python train.py --color_jitter=0.4 --norm_position="pre" --fused_qkv=true --width=128 --positions="learned" --optimizer="soap" --shampoo_beta=0.99 --eps=1e-08 --one_sided=false --epochs=24.9 --lr_schedule="step"
Rows from block 7 of a small self-supervised image encoder, named by matrix and row number. Rows with one number belong to one neuron. Each number is 128 + 24 x the weight over its row's rms, rounded and kept within 0 to 255. All counts start at 0.
After each neuron's rows are labels from the 100 images, of 14848, where the neuron reaches its highest value: "top examples" is what is common among them. Only what is clearly more common there than usual is listed. The data: telescope images of galaxies (Galaxy Zoo DECaLS).
# fc1: MLP up (model.blocks.7.mlp.fc1.weight, 512x128), inputs 0-127
# fc2: MLP down (model.blocks.7.mlp.fc2.weight, 128x512, transposed), outputs 0-127

fc1.126 [ 93 131  95 128 137 153 105  80 158 164 110 154  99  61 146 124 123 127 106 150 110 117 119  94 121 130 147  94 138 112 131 145 115 155  81 111 114 121 119 118 155 129 101  97  71 188 144 141 144 148 128  99 126 132 155 158 155 136 136 110 172 153 139 137 105 127 135  97 155  86 125 128 171 128 119  94 119 117 146 157 165  98 124 133 155  96 130 144 152 129 121 116 107 131 177  97 110 173 109 140 156 134 109 105 128 123  96 137 181 152 123 126 113 159 120 124  85 140 144 119 141 117 112  99 130 147 144 171]
fc2.126 [130 159 147  86  94 150 168 130  87 132 157  98 196 163  90  73 156 133 138  96 116 138 149 139 160 144 148 141 150 118 122 169 101 158 125 114 147 158  96 126 110 136 138 111 130 117 110 101 124 103 127 150 149 146 126 121 106 152 151 165  67 133 127 135 158 100 108 104 117 123 137 110  90 117 168 101 113 121 121 130 112 124 105 115  79  93 105 145 118 105 144 148 131 110 134 178 127 151 182 147 125 145 137 133  98 146 150 123  93 111 107 129 120 102  88 136 126 123 141 115 128  97  82 101 135 126 115 109]
top examples: edge-on disk: yes

fc1.62 [145 105  99 120 138 136  99 145 142 131 131 123 136 101 127 103 133 117 130 135 131 114 163  98  82 143 144 110 132 143 147 140 158 140 114 123 110 160 126  83 153  80 156 122 124 154 131  88 115 173 141 160 125 127 161  99 141 146 143 147 161 128 133  93 140 135 144 116 161 133 144 128  86 131 136 133  98 115 140 125  71  85  61 161 131 106 162 101 147 171 139 116 120 100 192 125 134 116 108 146 110 125 139 125 169 141 109  94 112 112 141 116 118 164 132 141  98 112 131 111 122  78 152 130 138 109 142  54]
fc2.62 [130 134 148 138 150 173 115  79 182 150 134 123 175 136 130 184 141 108 120 165 136 140 166 157 145 119 113 131 113 112  94 147 129 139 106  79 112 153 117 123 135 116 120 114 131 147  75 147 144 142  95  98 124 179 135 152 171 129  92 121  85 137 127 120 116 155 155 157 158 138 178 133 102  93 129  97 151 116 119 112 122 150 148  81 146 128  93 128 101 128  92 186 139 121 101 137 116 129 130 161 126 120 176 126 116 141 121 132 148  82 133 105 120 133 163 162 133 136 122 120 121 119 120 137 151 135 166 113]
top examples: roundness: cigar-shaped

fc1.338 [127 153 115 108 112 153 166 144  95 163 154 156 161 157 136 116  96 142 118 134 135 123 136 108 126 123 190 148 149 169 113 122 122 118 153 170 111 144  81 164 140 136 174 156 128 116 111 135 122  95 129 146 142 144 113  80 137 143 138 157 131 134 127  94 117 145 136  86 161 134 140  70  87 149 156 168 144 137 148 115 126 139 129 134 104 150 158 115 134 113  74 149 116  95  92 110 173 101  90 119  97 146 155 143 119 143 166 166 143 144 149 131 145 127 115 120 140 163 128 142 116  81 115 101 147 120 148 150]
fc2.338 [154 119 124 136 166 134 135 139 147  89 133 107 112 119 109 131 106  93 129 149 144 148 150 121 135 164  80 128 135 121 154 163 117 112 132  90 174 119 132 114 133 150 114 119 133 123 155 149 146 137  96 107 101 147 131 110 102 117 143  79 149  93 105 151 146 100 133 139 118 137 139 159 159 122 168 126 122 147 131 131 155 147  98 134 107 114 118 126  86 171 142 130 127 170 141 156  57 151 165 160  92 146  77 122 174 105 138  62 170 112 126 128 124 101 127 155 163 101 129 117 140 136 124 158 119 147 111  83]
top examples: edge-on disk: no; bar: no

fc1.381 [141 129 142 115 105  97 126 145 168 122 111 130 134  80 119  95 109 122 118 130 144 123 107 154 164 154 140 152 165 127 180 112 101 184 112 116 102 119 173 140 133 152 145 138 132 131 133 132 102  92 184 137 135  84  95 128  87 157 136 137  94 135 119 153 113 164 114 118 111 133  65 135 117 167 124 123 131 143 103 110 124 154 149  95 125 134 108 135 104 130  90 113 174 140 103 200 146 119 168 111 148  82 103 122 117 125 158  97 137 104 135 129 132 127 124 155 155 113 138 138 113 150 140  99 133 142 123 171]
fc2.381 [130 124 149 152 120 122  99 159 119 132 125 121 159 152 158 156 135 142 148  82 140 133 151 137  85 105 113  96  64 133 138 120 144  93 164 107 107 130 115 134 115 122  69 108 136 113  83 140 129 123 133 152 134  97 161 139 148 142 130  97 142 153 109  95 164 141 131 130 112 103 115  76 119 130 163 186 128 121 122 147 132 136 112 135 106 157 141 170 176 140 144 117 111 146 125 125 102  91  71  98  82 141 168 114 114 116 117 125 111 163 133 126 133 132  98 136 162 115 128 120 115 111 161 105 120 154 127  64]
top examples: roundness: cigar-shaped; edge-on disk: yes

fc1.182 [132 116  60 126  97 108 102 135 132 118 115 158 117 129 128 136 181 128 128 157 113 140 118 109  90 139 175 139 145 159  69 140 149 120 133 152 125 136  77  81 159 127 107 127 125 108 166 138 112 123 109 128 178 137 131 117 138 146 145 138 166 174 153 140 115 135 170  77 104 120 112 110 122 135 113 135 163 126 120 129 171 143  94 102 135 100 131 142 161 120 154 124 125 122 129 106 131 149 138  98 140 156 116  77 117 130 160 102 143 155 107 139 163 149 171  95 144 106 121 107 131 124  85 137 122 164 115 171]
fc2.182 [137 184 202 140 127 193 147 104 138 130 105  95 145  83 104 121 140 114 102 171 181 109 137 107 145 112 118 175 130 106 175 123 138 188 137 129  99 158 153 139  99 146 129 133  89 102 148 140 157 136 129 123 132 117 163 129 171 176 112 102  95 120 156 106 151 127 121 150 115 145 114 133 129 117 147 123 118 123 119 119 137 147 149 127 116 134 148 121 130 147 157 114 136 129 113 149 140 102 130 188  89 159 107 150 136 113 113 134 127 155 142 120 135 133 104 135 154 156 153 141 112 115 130 156 119  84 123  93]
top examples: roundness: cigar-shaped; edge-on disk: yes

fc1.142 [184  76 112 157 145  66 142 129 162 113 147 167 143 141 141 161 136  96 120 109 140 151 153 142 120 104 133 127  96 147 125 141 174 158 173 141 113 132 124 130 124 120 181 111  98 107 122 128 134 140 144 127 176 102 117 107  91 117 133 127 141  86 133 105 145 163  96 121 119 102 166 104 127 112 135 167 117  99 125 106 142 123  96 150 108  82 142 154 128 131 163  79 104 160 132 127 121 130 136 152 144 154  93  95 152 126 147 102  99 155 136 133 117 137 109 119 118 176 136 121 128 141 126 146  92 128 174  94]
fc2.142 [110 134 113  62 141  92 134 130 171 174 110 130 109 124 143 110  76 137 109 151 128 113  96  78 138 123 104 136 106 116 126 125 147 109 107 123 134 154 129 139 176 133 126 132 112 110  96  98 128 139 182 140 191 132 119 126 132 127 112 121 147 142 153 113 219 111 129 114 144 144 104 154 125 139 145 149 115 118 151 105 122 129 107 125 172 112  91 119 117 131 134 122 128 149 121  92 145 144 141 144  99 108 120  85 132  96 154 114 121 169 159 159 109 122 132 175  73 134 163 127 124 118 130 127 158 104 123 137]
top examples: shape: featured or disk; edge-on disk: no; spiral arms: yes

fc1.61 [101 143 105 125 115  96 110 138 120 109 110 180 145 134 152  98 103 116  96 131 124 139 149 105  89 154 119 134 100 122 139 119 181 101 108 120 142 182 149 124 138 141 102 121  94  96 107 108 122 136 117 128 111  96 155  97 130 157 143 100 114 109 141 134 106 141 141 123 119 105 111  97 133 178 142 136 135 149 105 105 124 172 180 133 101 125 156 119 128 119 144 132 132 114 139 168 139  94 144 124 138 139 124 118  95 110 131 129 122 171 177  97 105 135  73 147 174 145 129 103  82 112 171 133 100  90 154 185]
fc2.61 [173  95 131 100 154 171 144 125 122 165 137 121 114 132  98 108 159 113 155 153 138 119 104 121 119 116 109 139 156 136 152 103 124 113 144 164 116 125 135 161 122 126 111 114 138 159 134 127 122 143 153 119 179 179 115 152 140 119 147 119 118 109 135 138 118 153 116 109 142 136 140 175 120  83 118 160  84 122 148 106 157 117  92 123 109  75  91 163 124 156 130 139 133 148  88 138 143 228  92 114 156 126 100 117 115 138  83 116 116 119 107  98 131 148 166  88 116 151 124 131 121 138 135 139 156 144  98 132]
top examples: roundness: round

fc1.333 [141 143 109 112 122 137 100 127 135 109 136 108 137 159 115  85 133 156 147  94  96 118 130 138 124 139 131 158 204 148 162 131 167 134 118 145  96 142  80 112 155 133  96 152 137 149  95 183  77  86  94 121 105 131 158 128 154  96 124 132 125  95  89 115 141 135 139 122 151 137 110 141 153 156 130 160 104 101 117  92 100 119 111 167 139 124 122 164 104 133 132 117 106 172 145 141 115 153 158 114 162 116 152 105 115 125 134 101 114 148  99 116 106 156 135 134 119 156 144 156 180 132 108 164 121  93  98 156]
fc2.333 [154  88 127 125 145 117 158 105 130 111 136 146 124 108 118 131 127 124 139 108 150 129 107 139 161 163  95 111  49 143 116 156 125 123 160  77 114 128 141 131 120 137 178  94 113 103 195  66 120 169 145 161 152 116  92 155 141 126 133 115 175 147 129 117 140 151 119 144 151 134 111 118 121 113 130 112 144 180 135 163 146 132  98 169 140 104 114 109 148 162 122 120 146 119 152 124 123 126 104 138 133 112 112 127 152 137 114 175 193 130 167 111 124 100 114 138 142 109 108 121  94 114 174 129 122 132 115 118]
top examples: shape: featured or disk; bar: no

fc1.215 [135 166 164 155 138 155 157 129  83 120 120 134 115 121 169 101 129 102 128 113 107 119 114 150  75 137 128 136 189 142 111 112 134 129 137 139 104 153 118  86 124 160  76 134 131  69 132 111 123 132 132 118  96 107 121 104 192 137 123 126 105 154 133 136 114  83 159 147 138 141  89 125 129 125 139 185 138 165 107 157 129 109 139 140  84 152 150 118 146  62 109 132 150 115 156  95 149 138 121 120 161 135  97 127  92 117 127 136 172 131  95  89 123 130  81 118 124 131 110 104 128 122 119 145 134 121 145 124]
fc2.215 [ 96 112 115 111 126 135 131 104 139 142 116 131 133 155  85 118 111 171 112 133 123 138 152  58 158 124 151 164 144  96 147 162 112 158 108 127 106 121 131 146 108  97 146  98 124 205 155 147 121 152 129 151 128 164 177 162 137 113 153 138 133  71 121 137 135 141 122 165 140 130 152 151 140 135 146  87 109  56 119 129 156 122 138 101 154 129 118 107 136 126 142 148 145 107  77 130  99 136 152 109 116 151 156 105 162 149 121 103 104 146 161  97 143  99 144 107 125 129 136 142 132 128 124 136 165 102 160 123]
top examples: roundness: cigar-shaped

fc1.487 [119 146 107 164 152 124 127  78 110 115 138 135 134 122 134 146 151 108 121 110 146  66 107 134 115 130 142 100 122 148 105 130 127  67 127 108 119 163 116 127 135 121 111 102 136 137 117 117 167 133  99 145  95 139  96 159 105 124 155 157 184 123 176 131 105 107 118 136 165 153 117 140 152 144 146 138 122 145 143 137 130  94  76 167 116 160 136 168 124 129 172 148 128 105 134 107 142 112 140 136  96 168 127 124 168 135 142 143 108 183 199 101  93 116 125 104 135 131 154 142 141  95 158 109  95 103 125 109]
fc2.487 [142  87 133 139 178 132 165 103 139 127  92 111 143 163 100  78 138 132 133  82 144 176 152 142 141 142 112 109 143 117 191 131 139 155 128  87 116 105  87  86 135 109 148 152 152 155  93 116  99 128 118 140  96 126 118 119 150 131  85 137 126 136 111 142 140 112 194 130 125 147 161 114  79 138 168 126 124 107 110 157 118  96 150 125 134 116  80 142 135 149 132 122 123 107 111 137 111 145 110 110 163 127  84 120 146 133 126  75 138 113  96 143 123 137  76 171 144 118 149 122 112 124 121 150 142 113 139 110]
top examples: roundness: cigar-shaped; edge-on disk: yes

fc1.209 [175 143 114 120 120 115 107 118  78 140 127 170 152 163 141 108 111 141 130 127  79 136 156 104 137 128 136 104 145 132 163 146 130 124  89 134 158 101 114 104 112 128  78 152 112 162 145  87 129 137 155 119 116 116 150 114 133 163 138 130  77 138 163 139 120 142  98 121 111 163 122 142 154  97 128 129 139 126 120 131  90 123 136  65 104 111 127 119 127 145 122 115 151 134 143 160 146 107 119 115 156  95 117 158 131 131 137 116 184  70 131 110 104 166 127 120  98  86 112 137  95 104 101  70  87 153 151 149]
fc2.209 [123 112 161 150 110 142 114 122 161  99  79  67 114 101 149 153 120 114 153 106 196 117 108 142 107 135 151 149 111 118 150 120 148 119 143 122 112 135 125 139 112 140 161 103  91 124 170 136 101 103  78 118 164 105 150 122 143  95  93 128 163 109 154 144 161  89 127 112 157 107 146 119 103 137 153 160 134 124 142 128 162  72 143 153 134 139 128 121 167 131 113 101 133 131 133 103 148 163 123 138  83 119 140 156 107 149  91 122  86 151 140 141 136 104 143 127 106 176 149 124 166 110 161 140 110  95 139 118]
top examples: roundness: cigar-shaped; edge-on disk: yes

fc1.133 [109 113  93 142 102 160 137 173  92 144 132 122 116 158  77 140 149 137 170 160 131 112 124 110 120 125 138 128 137  99 137 118 165 128 101 136 137 100 133 149 139 106 123 114  91 142 139 141 113  87  94 132 111 127  99  95  95  92 192 161 166 136 125 105 124 167 142  94 137 115 114 127 106 129  91  77 137 117 121  74  78 143 122 132 128 111 125 126 133 118 181 115 111 117 122 141 101 108 156 109 116 144 177 137 128 155 126 161 139 125 131 132 120 114 128 138 146 156 161 119 164 113  59 124 127 176 114 120]
fc2.133 [149  97 118  64 114 159 121 129 103  92 173 127 143 111  92 124  64 133 106 149 118  79 168 134 133 101 140  92 131 155 132 105  91 177 104 116 139 136 132 126 115 129 105 139 106 129 117 130 144 170 103 102 117 149 158 112 149 138 131 101 108 138 112 151 127 107 100 142 133 135  79 133 152 128 189 149 111 144 168 142 136 127 104 128 147 154 168 134 142 112  97 146 127 175 139 139 129 125 108 132 121 126 123 134  89 119 140 170 125 169 103  88 138 126 116 138 133  97  73 154 155 137 115 123 155 106 115 158]
top examples: edge-on disk: yes; roundness: cigar-shaped

fc1.441 [140 138 139 132 109 111 103 159 161 121 122 119  90 173 134 128 140 154 146 149 116 102 104  89 101 131 117  81  83 155 157 147 123 114 138 142 144 111 124 110 145  97 134 133  86 128 165 114  98 117 127 117 133 163 140 128 150 162 104 126 148 148 134 114 130 116 128 124 155 132 106 118 129 119  76 130 136 128 140 113  96 183  99  68 139  97 108 137 129 117 118 184 194 141 111 157  77 134 125 102 123 164 156 152 118 147 120 159  94 169 103  98 170 138 108 123 124 119  94 145 113 159 109 129 117 162 109 138]
fc2.441 [134 144 144 127 170 124 164 119 115 158 148 148 180 136 136  89 140 148 131 149 107 131 104 121 183 134  90 142 171 114 120  58 152 122 163 125 146 145 130 114 101 111  92 163  83  87 115 146 148 127  86 106 135 113 103 124 141 104 121 103 139 108 140 163 192 109  95 131 100 173 157 146  85 158 175 145  98 139 105 149 137 126 137 143 136 158 140 129 126 132 147 131 130 129 159  72 122 132 125 121 138 108  97 106 129 128 112 110 136 128 109 152 110 106 114  96 134 137 153 146 106 111 126 110 154  96 144 116]
top examples: roundness: round

fc1.148 [142 111 116 144 119 101 159 145 108 151 165  92 146 161 123 161  91 125 142 111 128 129 159  90 151 131 112  96 164 135 140  97  93 182 193 173 134 117 138  96 151 111 121 120 111 146 145 122 101 152 138 152 120 142 164 124 157 136 106 141 120 146 127 167 120 186 102 123 135 121 158 109 103  64 126 117 141 121 139 140 125 111  95 144 139 111 107 117 157 124  99 158  65 140 128 148  97 140  96 127 114 130 110 139 154 163 127 151 126 119  99 119 120 124  90 142 116 127 115 115 200 115 143 138 144 130 155 129]
fc2.148 [127 161 118 110 136  99 143 122 139 158 139 145 140 115 112 123 126 129 139 114 128 106 141 132 129  89 145 148 152 163 112 152 141 131 140  85  91  97 135 135  69 166 116 163 144 175 104 128 128  97 116 128 112 143 141 136 122 112 200 103  94 152 141  97 144  95  87 120 124 100 124 180 137 106 163 137 121 155 129 163 113 104 141 105 150 121 145 121 140 137  89 111  86  95 121 102 155  97 169  77 131 154 177 146 121 121 134 146  80 153 116 158 143 103 134 133 125 133 170 115 133 154 138 141 125  88 138 105]
top examples: edge-on disk: no; bar: no

fc1.354 [123 151 105 149  98 154 137 126 122  89 145 131  98  98 128 131 181 133 121 118 137 113 128 111  84 100  78 103  71 116  77 118 150 192 137  79 107 131 148 101  98 122 134 130 155 137 121  92 124 130 113 126 128 151 148  97 109  98 128 104 119 122 111 139 176 122 166 113 111 135 149 132 131 125  84 150 138 180 122 141 118  99  97 132 125 144 139 121 138 110 127 130 139 106 126 125 146  98 142 159 155 115 125 135 126 116 130 128 149 112  76 165 162 155 115  67 196 107 137 127 112 126 129 146 161 130 117 108]
fc2.354 [106 150 111 123 130  67  99 148 134 181 108 141 127 161 135 130 115 133 116 128 142 153 134 146 118 108 159 158 157 171 132 121 135  87 123 159 123 109 130 127 113 110 128 110 156  77 109 120 139 144 140 149 142 121 127 131 116 107 107 152 172 129 126 125  46 159 113 112 115 133 106 123  99 113 149  88 120  94 118 147 116 126 185  89 126  87 104  92 127 134 113 154 134 103 119 112 131 129 131 129  89  98 183 110 149  86 129 144 100 150 150 106 111 139 127 110 165 163 112 150 113 114 131 114 121 174 111 174]
top examples: edge-on disk: no; shape: featured or disk; spiral arms: yes

fc1.299 [ 93 110 157 130 111 129  84 112 129  99 150 107 120 121 141  86 135 117  89 136 130 133  86  99  83 120 138 116 152 142 137 133  93 144 104 175 132 153 124 122 115 168 132 100 102 124 170  92  97 132 156 119 158 128 118 144 174 131  87 117 107 140 130 122 117 125 136 128 132 132 121 147  97 134 110 153 128 122 127 127  95 146 122 121 115  51 122 169 168  96 137 131 150 144 149 150 162 102 135 122 156 144 118 194  73 155  94 109 132 152 129  71 142 130 149 140 145 164 162 159 144 119 124 109 141 123 147 116]
fc2.299 [120 131 126 103 125 115 157 151 133 177  88 130 100 158 100 120  88 133 131 128 125 142 194  99 107 131  96 144 138 113 145 123 142 125 142 138 107 114 221  97 128 114 133 157  88 164 126 125  92 125  93 145  56 137 143 148 122 113 151 120 100 120 141  98 184 145  97 147 130 125 152  85 141 121 138 112 111 136 126  94 137 144 176 109 119 113 112 149 142 127 124  98 148 109 104 137 109 141 130 132 112 144 157 101 110 106 122 111 116 110  89 105 114 105 121  74 119 140 124 123 142 118 156 103  91 130 126 124]
top examples: roundness: round

fc1.1 [126 165 163 101  88 151 145 110 127 124 139 164 118 115 120 191 148 124 150 184 131 130 131 165 161 139 134 105  89 102 149 121 136 131 174 139 134 125 153 127 188 138 116 117 148 140 126 146 130 103 122 100  97 117 113 144 147 126 147 133  96 102 121 119 102 106 139 115 143 144 142 139 125 141 142 143 106  80 125 170 129 131 111 105 127 158 112 141 118 131 118 144 106 172 138 137 163 161  78 102 160 123 129  78 125 109 106 131 126 107 112 143 133 115 118  59  94 132 156  82  72 103 124 106  88 149 119 127]
fc2.1 [144 130 115  68  91 133  87 139 121 144 103  95 139 139 164  82  74  82 112 146 122 141 151  90 142 113 123 144 149 129  91 142 114 125 152 124 101 120 134 117 101 148 121 140 141 108 174 136 128 125 160 119 144 148 133 104 147 125 177 128 159 128 140  90 173 126 126 121  94 120 134 145 125 120 109 128 136 110 143 141 111 120 132 125  92 128 146 108 149  71 142  92  82 118 109 138 117  77 145 204 131 112 157 120 160 166 171 112 143 117  94 102 116 121 135 125 103 147 104 156 118 143 135 112 105 123 105 153]
top examples: shape: star or artifact

fc1.3 [167 132  93 153 156 135 124 137 110 135 116 121 140 145 133 126 169 116  84 127 144 178 124 117 105 123 133 134 105 102 163 120 175 167 131 158 135 104 139 128  99 177 147 165 160 129  99 124 141 132 134 132 176 162 166 123 129 106 143 114 166 128 132 114 131 151 174  94  91 154 124  89 130 119 111 143  93  92 131 100 124 174 160 108  86 123 105 129 104 132 116 102 133 169 104 136 147 107 139 100 133  96 178 142 108  94 125  98 133 166  98 148 133 171 134 123 111 135 152 130 118 156 119 110 125  84 104 110]
fc2.3 [118 141 111 150 119 145 123 133 189 154 135  79 139  86  85 160 123 137 136 118 141 115 161 157 114  96  82 119 118 137 121 162 123 125 155 109 118 126 106 112 126  91 113 104 132  83 129 146 109 103  95 148  94  97 114 109 147 133  74  99 129 110 108 118 138 145 140 161 158 125 103 155 112 133 150 135 201 144  99 122 134 147 137 116 142  97 127 120 128 127 138 143 123 109 151  86 143 163 120 124 132 132 132  90  67 109 203 145 141 104 101 141 106 168 154 107 129 133 107 152 129 139 152 108 126 134 102 139]
top examples: edge-on disk: yes; roundness: cigar-shaped

fc1.54 [117 103 123 144 120 140 129 157 146 113  93 150  78 112  97 139 196 168 180 126 135 117 111 102  85 153 140 130  87 126 120 106 148 139  85 136 135 137 184 107 104 104 116 101 174 128 102 142 111 154 144 104 156  78 144 153 118  98 133 140 156 138 135 103 128 141 141 116 113 113 109 114 136 126 112  87 159  85 116 104  97 158 179 109 142 117 144 136  94 108 111  93 140 162 140 169 127 100 126 162 131 122  95 109 115 119 141 111 145 100 110 114 137 136 100 102 147 129 145 104 112 108 139  95 153 141 110 149]
fc2.54 [121 127 120 123 111 137 129 140 164 136 131 139 122 166 106 143 166 141  80 109 114 131 118 133 164 118 113 118 175 127 189 118 166 102  79 152 102 139  94 109 135 151 109 114 119 142 111 100 141 104 115 136 100 175 110 114 123 134 153 157 109 143 124 148 137 116 119  87 120 112 138 166 130 131 125 138 103 165 147 119 132  89 127 141 136 133 108 118 201 131 125 139 154 132 109 110 126 138 142 139 149 169 114 155 118 104 140 163 117 174 135 175 127 154 132 149 138 165 129 120 150 102 157 182 194 106  85 143]
top examples: roundness: cigar-shaped

fc1.160 [141  80 137 135 125 115 144 119 124 127  97 109 137 148 125 128 143 136 149 128 105 100 133 119 124 128 138 120 116  75 121 114  99 130 134 147 114 106  88 158 146 124 167 115  75 120  87 138 109 145 127  84 147 147 128 148 131 131 142 149 145 165 118  81 139 194 226 157 125 109 122 155 133 154 134 127 126 145 129 130  94 136  95 172 152 131  93 126 146  96 133 145  96 135  82 113 131 117  87 140 106 131 110 134 100 144 102 146 108 177 149 121 107 116 118 118 149 164 118 135 154 169 119 144 172 111 126 132]
fc2.160 [151 178 127 108 165 115 131 116 133 143 111 127 108 153 152 159  83 118  93 127 131 124 117 160  87 139 130  89 112 148 135 122 115 128 132 125 108 140 137 121  85 120  87 103 131 164 155 116 183 102 114 140 129  86 122 133 114  90 124  98 141 137 139 150  99  80  57 114 152 112 115 117 129 123 103  86 141 137 136 126 137 123 161 123  87 132 104 131 166 104 143 151 117 104 136 118 121 130 170 118 148 112  88  97 123 102  89 100 134 102  90 135 107 161 119 132 164 124 108 142 102 143 137  90  65 126 130 154]
top examples: shape: featured or disk; edge-on disk: no; spiral arms: yes

fc1.397 [178 142 114  79 131 121 130 158 152 157 126 120 148 123 136 139  98 103 125 129 120 144 137 129 160 131 135 129 133 117 121 102 121 120 125 169 130 129 138 129 141 155  74 106 106 134 150 130 150 139 156 119 141 154 129 132 132  93 154 160 158 105  94 171 100 156 160 178 135 117 142  53 154 114 170 120 115  97 151 133 107 148 146 136 118 174 117 140 127  94 141 133 126 146  94 153  51 148 109 126 135 157 141 123 117 153 129 133 117 113 166 130 128 156 137  93 148 103 100 140  96  53 106 146 135 131 115 128]
fc2.397 [ 98 150 153 127  86 119 137 153 145  96  98 100 140 117 161  96 121 125 104 105 100 156 110 119 180 129  94 118 109 119 110 122 149 129 125 172 106 137 123 120 168 222 112  76 158 125  91 131 130 112 140 129 137 123 124 116 131  92 138 119 121 104 119 124 118 117 107 152 148 114 127  91 107 128 127 121 130 155 139 131  83 145 121 148  98 124 150 126 125 134 124 161 128  97  91 126 113 136 103 163 173 123 134 105 102 115  82 133  89 102 119 134 139 181 151 159 108 116 107 142  99 133 174 137  95  84 135 107]
top examples: roundness: round

fc1.239 [115 155 111 158 159  87 137 119 142 112 115 133 137 128 127 145 126 126 141 129 157 149 144 115 116 130 102 125  36  93 117 131 170 135 217 125 110 132 131 121 154 119 188 122 160 139  74 114 145  99  97 123  97  93 121 120 144 148 137  92 182  87  95 128 124 138  99 116 139  97 124 153 111 143 122 108 163 107 117 134 105 126 129 109 132 138 123 104 144 119 127 113 117 108  77 118 154 120 113 146 106 167 111 143 135 147  99  97 107 154 137 155 153 102 137 125 116 106 110 155 118 156 141 110 131 131 142 161]
fc2.239 [128  95  92 122 145 107 115 112 103 153  85 117 157 130 130 145 168 111 134 140 123 149 150 149 160 106 163  88 139 177 146  93 141 115 124 147 134 147 122 121 117 131 149 159 127 139 135 161 129 144 107 147 116 167 101 116 126 123  94 125 114 115  99 211 103 165 108 127 129 104 146 108 107 122  90 125 110 116 145 122  98 138 136 204  90 116 143 125 133 140 114 145 141 135  76 160 122 139 116 107 155 140  96 115 124  93 158 115 106 137  78 136 125 126 168 108 132 113 139 151 139 149 159 179 173 127 134 117]
top examples: shape: star or artifact

fc1.242 [142 135 137 140 135 151 117 156 145 122  83 137 144 171 134 110 117 113 130 151 112 180 137 113 122 143 137 159 148 115 132 147 100 140 131 132  84 141 125 114 147 155 114 110 112 158 138 159 126 124 132 132 143 113 128 128 157 197 100 147 137 113 148  94 163 164 160 103 138 144  90  96 152 114 238 134 128 147  88 126 133 151 112 146 137 139 151 123 137  97 115 117 118 152  97 108 161 128 112 137  93 156 145 111 103 178  99 147 138 145 181 121 167 134 110 147 124 108 126 125 160 111 100 108 115 113 126 120]
fc2.242 [139  72  78 111 143 126  78 125  72 160 119 106 102 101 171 127 134 104 156  97 175 100 117 144 107 161 126 117 127 150  93 113 170  78 128 155 138 125 130 120 143 141  67 147 110  96 137 117 143 141 126  88 120 130 135 140 114 105  83 160 108 131 107 152 111 126 109 140 135 155 148 182 107 123 106 137 174 147 155 117 116 121 154 121 121 124 155 117 135 157 119 109 130  90 138 147  71 126 174 139  95 142 155 117 115 121 109 134 129 105 102 110 124 116 161 153 127 131 100 149 128 131 117 118 152 149 133 104]
top examples: shape: featured or disk; edge-on disk: no; spiral arms: yes

fc1.261 [142 161 133 139 118 116  97 101 115 114 181 128  91 105 156 129 158 145  90 112 173 129 121 124 109 100 127 123 126 171 106 118 126 169 129 117 156 133 124  98 117 132 108 112 126 145 156  95 131 112 123  84 111 160  85 125 104 129 107 132 151 108 123 173 103  95  52 140 106 131 150 141 137  78  85  88 121 109 146 103 151 139 145 113 121 155 149 136 125 157 125  95 164  89 190 120 129 118 163 136 130 129 125 113 151 105 133 128 173 127  91 129  85 120  97 123 138 109 146 107 116 109 119 154 148 102 124 111]
fc2.261 [169 119 130 150 137 136 148 118 143 129 145 151  72 127 135 114 180 114  90 100 132 112 142 139  69 131 145 104 132 131 117 107 143  55 139 118 126 109 162  95 113 100  83  99 102 133 172 111 126 124 127 117 108 111 102 115 109 120  97 120 144 132 138 133  93 141 144 108 130 125  77 104 146  81  81  83 171  92 121 133 114 153 135 136 146 119  96 146 122 134 164 189 137 124 137  97 140 111 152 139 107 121 129 102 176 124 148 100 126 104 123 116 104 160  89 159 140 144 116 125 110 140 115 138 137 152 146 128]
top examples: edge-on disk: no; bulge size: moderate; bar: strong

fc1.457 [147 137 141 138 101 121 106 119 132 123 152 130 155 111 141 125  99 151 113  93 146 126 111 134 123  91 119 123 143 109 126 125 156 126 129 132  98 134 136 117 107 103 117  68 141 118 146  99 132  94  91 146 113 130 133 122 131 181 142 149 127 131 109 140 153 147 133 109 160 115 144 121  95 144 142 110  70 133 131 149 107 148 126 112 145  74 136  99 140 151 146 115 154 183 141 117 155 136 141 134 168 197 126 167  88 131  90 107 160 133 116 115  84 100  67 128 136 138 142 145  85 127 118 148 185 127 101 185]
fc2.457 [152 119 137 116 129 107 133 111  87 138  55 153 102 106  80 143 152 139 102 142 158 148 149  97 112 111 131 140 172 152 115 141  94 121 128 178 137 102 124 130 129 124 145 158  80 103 131 172 128 127 137 101 128 146 139 105 128  75 154 131 133 134 122 100 132  59 120 129 154 129 118 135 146  87 116 146 138 138 142  71 132 100 146  84 134 122 112 103 144  78 115 114 124 106 126 137 133 149 126 117 100 150 104  93 131 135 132 138 149  91 126  85  88 129 149 127 112 162 138 146 158 117 149  94  78 135 134 140]
top examples: roundness: round